config.toml
model = "image classifier"
train_examples = 48542
crop_scale_min = 1
horizontal_flip = false
num_classes = [17, 2]
avg_pool_shortcut = true
mixing = "mixup"
loss = "cross_entropy"
optimizer = "muon"
muon_scale = "spectral"
orthogonalizer = "polar_express"
cautious_weight_decay = true
Rows from block 3 of a small image classifier, named by matrix and row number. Rows with one number belong to one channel. Each number is 128 + 24 x the weight over its row's rms, rounded and kept within 0 to 255. All counts start at 0.
After each channel's rows are labels from the 100 images, of 14976, where the channel reaches its highest value: "patch colour" is the nearest of a few named colours to the mean colour under the peak; "responds to" is what is common among them. Only what is clearly more common there than usual is listed. The data: microscope photos of single blood and bone marrow cells. In brackets: how many of the 100, against the usual share in percent.
# convs0: first 3x3 conv (model.blocks.3.convs.0.weight, 256x256x3x3, each kernel summed), inputs 0-51
# convs1: second 3x3 conv (model.blocks.3.convs.1.weight, 256x256x3x3, transposed, each kernel summed), outputs 0-51

convs0.111 [150  82 119 149 164 120 109 132 111 151 162 144 122 144 133 118 119  98 111 143 167 179 104 151 118 119 117 128 110 164 129 145 118 130 105 118 188 132 122 102 138 125  81 116  84 134  79 154 106  72 162 123]
convs1.111 [107 112 169 124 145 153 156 105 127 196 127 132 147 108 123 159 173 170 134 106 133 126 129 104 142 104 112 114 129 124 156 156 124  92 120 106 109 171 119 139 109 144 161 135 174 142 118 136 154 154 141 175]
patch colour: purple (46 vs 19.2); blue (28 vs 10.4)
responds to: cell type: erythroblast (34 vs 14.3)

convs0.83 [134 166 141 109  64 133 120 148 114 112 104 123 111 120 121 132 108 158  93 136  95 125 132 140  55 100 106 112 125 130 110 115 151 118 100 141 119 110  97 107 116 132 142 123 112 168 165  80 129 164 118 125]
convs1.83 [126 121 113 156 156 136 139 165 121 131 162 123  81 124 130 112 120 176 173 156 138 138 143 159 142 159 179 148 164 135 134  79 113  88 149 174 126 105 137 130 130 171 148 105 141 106 145 138 166 163 140 129]
patch colour: blue (41 vs 10.4)
responds to: cell type: lymphocyte (39 vs 15.3)

convs0.29 [143 150 157 161 168 103 121 104 137 163 120 143 142 134 159 113  84 123 129 135 107 165 197 103  87  86 145 134 164 152 142 172 119 145 113 164 167 101 100 102  89 116 104 143 168 143 131 151 137 104 122 111]
convs1.29 [146 112 131 112 102 149  91 105 115 138 153 111 123 118 132 124 155 139 156  75 147 116 130 149 167 123 140 104  94 120  92 133 123 114 138 114 150 154 129 118 143 143 111  75 128 121 144 113 111 111 135 116]
patch colour: blue (45 vs 10.4)
responds to: cell type: lymphocyte (34 vs 15.3)

convs0.201 [128 122 131 126 106 126 111 105 147  77  95 104 110 102 123 107 159 185  95 148 136 118 134 116  93 151  97 149 111 103 121 103 117 118 128  99 152 124 139 120 166 152 109 133 166 100  97 117  97  99  94 152]
convs1.201 [117 113 124 152 150 130 143 107 141 181 121 141 133 144 124 150 122 146  64 147 122 108 125 129 121 156 147 141 143 155 162 123 103 145  93 130 129  89 117 106 139 107 158 128 133 147 106  96 144 170 134 130]
patch colour: black (54 vs 1.6); blue (41 vs 10.4)
responds to: cell type: erythroblast (78 vs 14.3)

convs0.105 [116 103 175 143  96 139  81 145 132 180 149 113 136  90 115 137 102 112 134 123 154  99 133 133 158 100 107 118  98 149 113 103 131 171 125 118 140 127 188 103  94 121 122 125 112 153  99 144 117 160 174 121]
convs1.105 [115 146 162 167 190 133 122 107 166 152 109 124 102 123 114 149 148  95 154 122 112 179 142 109 158 132 126 131 122 155 113 105  91 122 170 151 139 143  94 141 108 117  94 107 124 148 100 136 147 140 122 149]
patch colour: purple (74 vs 19.2)
responds to: smear: peripheral blood (96 vs 16.2); cell type: erythroblast (64 vs 14.3)

convs0.252 [105 124 101 120  83 132 116 123  97 142 149 122 138 126 158 136 185 125 104 118 105 141  89 164  70 124 144 106 131 142 126  96 145 134 134 154 121 148 115 130  88 144 134 115 149 121 153 128 126  96 132 131]
convs1.252 [140 124  66 130 148  95 175 103 122  99 131 134 125 137 100 116 112 113 174  83 119  83 161  99  69 137 143 131 120 137  96 143 109 145  99  87 135 120 166  87 110  74 128 135  64  93 108 131 161 112 107  99]
patch colour: purple (71 vs 19.2)
responds to: smear: peripheral blood (70 vs 16.2); cell type: lymphocyte (37 vs 15.3)

convs0.245 [133 155 133 155 189 141 154 133 126 119 154 141 126 140 115 137 153 129 118 159 175 106 108 142 192 137 120 163 121 127 143  87 110 141 119 153 132 110 142 107 107 135 163 114 107 135 113  88 140 107 136 141]
convs1.245 [155 164 120 119 121 104  81 125 184  97 146 119 117 105 120 125 112  76 122 135 116 146 144 132 122 161 118  96 120 128 109 167 126 139 128 142 118 107 133 134 102  99 114 138  90 166 155 124 127 131 169 122]
patch colour: pink (47 vs 22)
responds to: smear: peripheral blood (60 vs 16.2)

convs0.63 [117  81 111 130 125 143 139  86 117  89 176 167 106 141 139 128 155 140 119 186  87 124 145 157 110 134 119 137 146 101 162 115 161 172 140 142 135 182 123 143 163 158 136 142 136 165 131 164 123 124 144 126]
convs1.63 [120 173 121 114 149 149 130 116 145 102 127 104 138 143 146  88 157 119 129 146 128  88 138 127 171 131 128 158  96 130 133 144 164 138 121 109  95 103 113 175 109 161 153 139 129 131 139 144 127 156 142  80]
patch colour: purple (56 vs 19.2)
responds to: smear: peripheral blood (56 vs 16.2); cell type: lymphocyte (38 vs 15.3)

convs0.130 [ 95 113 111 159 149 107 110 137 111 117 126 140 122 120 151  89 142 147 118  97 143 149 165 139 133  57 169 150 154 123 145 150 132 148 178 147 157 102 169 125 160 180 134 130 166 113 141 163 141 187  76 114]
convs1.130 [155 111 118 135  94 179 129 140 131 122 105 111 131 120 148 103  84 103 124 136 117 152 124 153 135 120  94 169 121 149 100 152 107  94 140 128  87 157 150 153 146 114 138 126 114 157 136  94 128  87 104 146]
patch colour: blue (43 vs 10.4)
responds to: cell type: erythroblast (41 vs 14.3)

convs0.136 [109 100 146 102 193 117 126 153  99 164 136 125 104 126 146  96  70  98 114 146 140 161  92 110 127 184  99 105 120 104 130 109 123 145 148 130 112 142 150 131 143 126 126 132 172 100 132  60 116 154 155 122]
convs1.136 [117 117 127 107  81 108 136 114 116  93 131 110 102 120 102 172 136 142 158 117 123 149 157 101 106  87 107 132 104 123  95 106 141 135  95 164 139 149 110 116 142 144 148 125 125 121 148 147 112 116 125 110]
patch colour: blue (26 vs 10.4)
responds to: cell type: lymphocyte (41 vs 15.3)

convs0.117 [154 121 134 108 126 152 168 167 110 151 127 136 138 128 123 132 167 140 114 123 120 136 137 134 111 146 112 122 118 174 130 126 104 137 121 110 111 118 130 157 114 120 102 144 152 181  92 124 115 123 128 136]
convs1.117 [127 123 105 108 122 104 123  80  97 101 130 109 107 117 161 124  92 121 148 113 127 128 145 101 128 109 146 134 100  96 119 155 134 136  97 114 122 108 120 126 114 139 100 141  97 115  94 110  97 102 107 139]
patch colour: black (50 vs 1.6)
responds to: cell type: lymphocyte (54 vs 15.3)

convs0.191 [115 182 143 170  94 140 111 175 122 122 132 116 148 144 128 161 184 143 177 183 113 129  89 135 101 151 108 150 106 138 115 148 115 149 153 132 106 134 106 110  97 117 113 116  95  95 108 142 169 140 121 160]
convs1.191 [130 100 108 112 133 103 146 106 160 134  83  99 145 100 160 153 153 153  98 124 125  87 120 149 164 115 148 134  61 138 134 126 115 129  93 150 150 126 133  69 113  89 127 138  77 158 139 141 115 122 147 106]
patch colour: purple (74 vs 19.2)
responds to: smear: peripheral blood (88 vs 16.2); cell type: lymphocyte (63 vs 15.3)

convs0.197 [135  78 155 148 101 122 147 140 141 112 125 130 138 131 135 123  97 140 150 132  74 121 148 108 173 115 161 128 111 136 134 143 138  90 154  71 121 126 170  86 113 116 102 133 104  94 146 112 124 120 111  78]
convs1.197 [ 87 113 124 141 159 110  84  97 135 145 124 164 131 141 135 133 149 117  79 101 130 151  74 151 125 124 118 134 134 158 133 124  98  95 170 132 129 124 108  98 123 133 113 168  92 125 103 123  92  93 116 138]
patch colour: purple (47 vs 19.2)
responds to: cell type: erythroblast (33 vs 14.3)

convs0.180 [100 129 106 120 120 152 110 152 109 134 119 122 113 141 133  92 123 133 118 112 101 128 146 116 116  80  88 104 132  98 136 127 169 111 191  98 108 153 126 148 118 128 135 111 147 114  84 139 104 148 157 134]
convs1.180 [120 126 138 127 166 104 117 129 100  95 134 154 136 116 149 123 155 148 124 132 138 130 124  99 106 142 111 123 107 152 121 145 145 156 149 114 158 117 133  88 130 110 139 147  89 134 138  99 133  66  90 129]
patch colour: black (39 vs 1.6); blue (30 vs 10.4)
responds to: cell type: segmented neutrophil (55 vs 20)

convs0.184 [162 149 162 116  84 163 123 200 119 128 125 165 113 122 111 168  88 115  78 127 146 149  99 106 140 150  81 127  94 115 129 149 119 129 152 133 114 141 113 125 102 107 143 135 155 114 130 114 124 139  87 157]
convs1.184 [161  96 162 101 171 132 110 133 147 159 150  99 132 169 169  81 150 174 131 123 118 139 159 115 144 108 109 119 172 119 142 132 112 134 121 167 128 114 141 135 143 167  71 119 147 145 111 134 157  98 175 121]
patch colour: purple (43 vs 19.2); blue (32 vs 10.4)
responds to: smear: peripheral blood (64 vs 16.2); cell type: lymphocyte (43 vs 15.3)

convs0.148 [121 148 143 152 128 131 145 133 148 180 155 144 125  96 159 107 151 135 153 174 154 168 119  82 110 124 138 120 116 103 130 139 103 127 147 123 153 116 152 141 150 121 131 112 176 116 136 103 122 103 122 146]
convs1.148 [149 164 136 102  75  62 164 116 104  96 111 110 159 120  97 137 111 123 150 104 134 124  73  90 152 145 111 107 137 113 139  99 105 127  43 141 124 119 144 113 139 110 162 132 127 128 110 158 128 110 108 142]
patch colour: blue (31 vs 10.4)
responds to: smear: peripheral blood (35 vs 16.2)

convs0.144 [105 136 140 144 106 132 107 149 149 150 100 162 124 129 123 119 127 165 132 158 135 151 119 139 126 121 113 144 122 111 103  78  96 135 138 116 147 141 135 122 142 138 125 114  92 122 114 131 120 155  87 133]
convs1.144 [115  91 136 161 164 117 152 125 118 147 117 114 147 115  86 138 129 170 121 103 117 116 141 146 115 139 160 190 133 110 127 126  85 128 170 138 115 156 161 149 136 106 127 146 173 138 113 104 113 132 107 131]
patch colour: blue (38 vs 10.4)
responds to: cell type: erythroblast (42 vs 14.3)

convs0.2 [122 157 151 134 230 127 142 141 150 123  98 135 110 140 131 148 121 104 152 160 134 140 163 113 157 152 144 119 145 139 144 145 113 122 145 122 158 137 124 116 129  92 176 123 180 115 103  98 110 129 136 150]
convs1.2 [129  89 136 141 104 105 102 164 130 121 130 113 138 170 135 134 147 138 125 154 112 157 126 100 113 119 136 115 132 161 126 112  99 132  90 156 161 172 165 142  83 130 108 145 122 123 124  98 133 147 115 104]
patch colour: black (56 vs 1.6)
responds to: cell type: artefact (34 vs 9.8)

convs0.60 [138  90 130 152 133 172 115 153 137 114 118 119 150 114 149 123  96 146 174 127 138 137 115 118 141 150 115 166 138 121 110 137 131 182 148 122 112 153 142 151 122 128 139 123 109 126 142 148 132 121 156 117]
convs1.60 [153 124  94 100 144  94 128 123 138 127 123 145 132 129 114 128 123 101 133  93 144 114 117 110  97 129 110 125  92  89 117 121 127 124 123 163 114 127 144 128 104  99 150 124  81 156  90 123 125 114 115  93]
patch colour: purple (44 vs 19.2); blue (27 vs 10.4)
responds to: cell type: erythroblast (49 vs 14.3)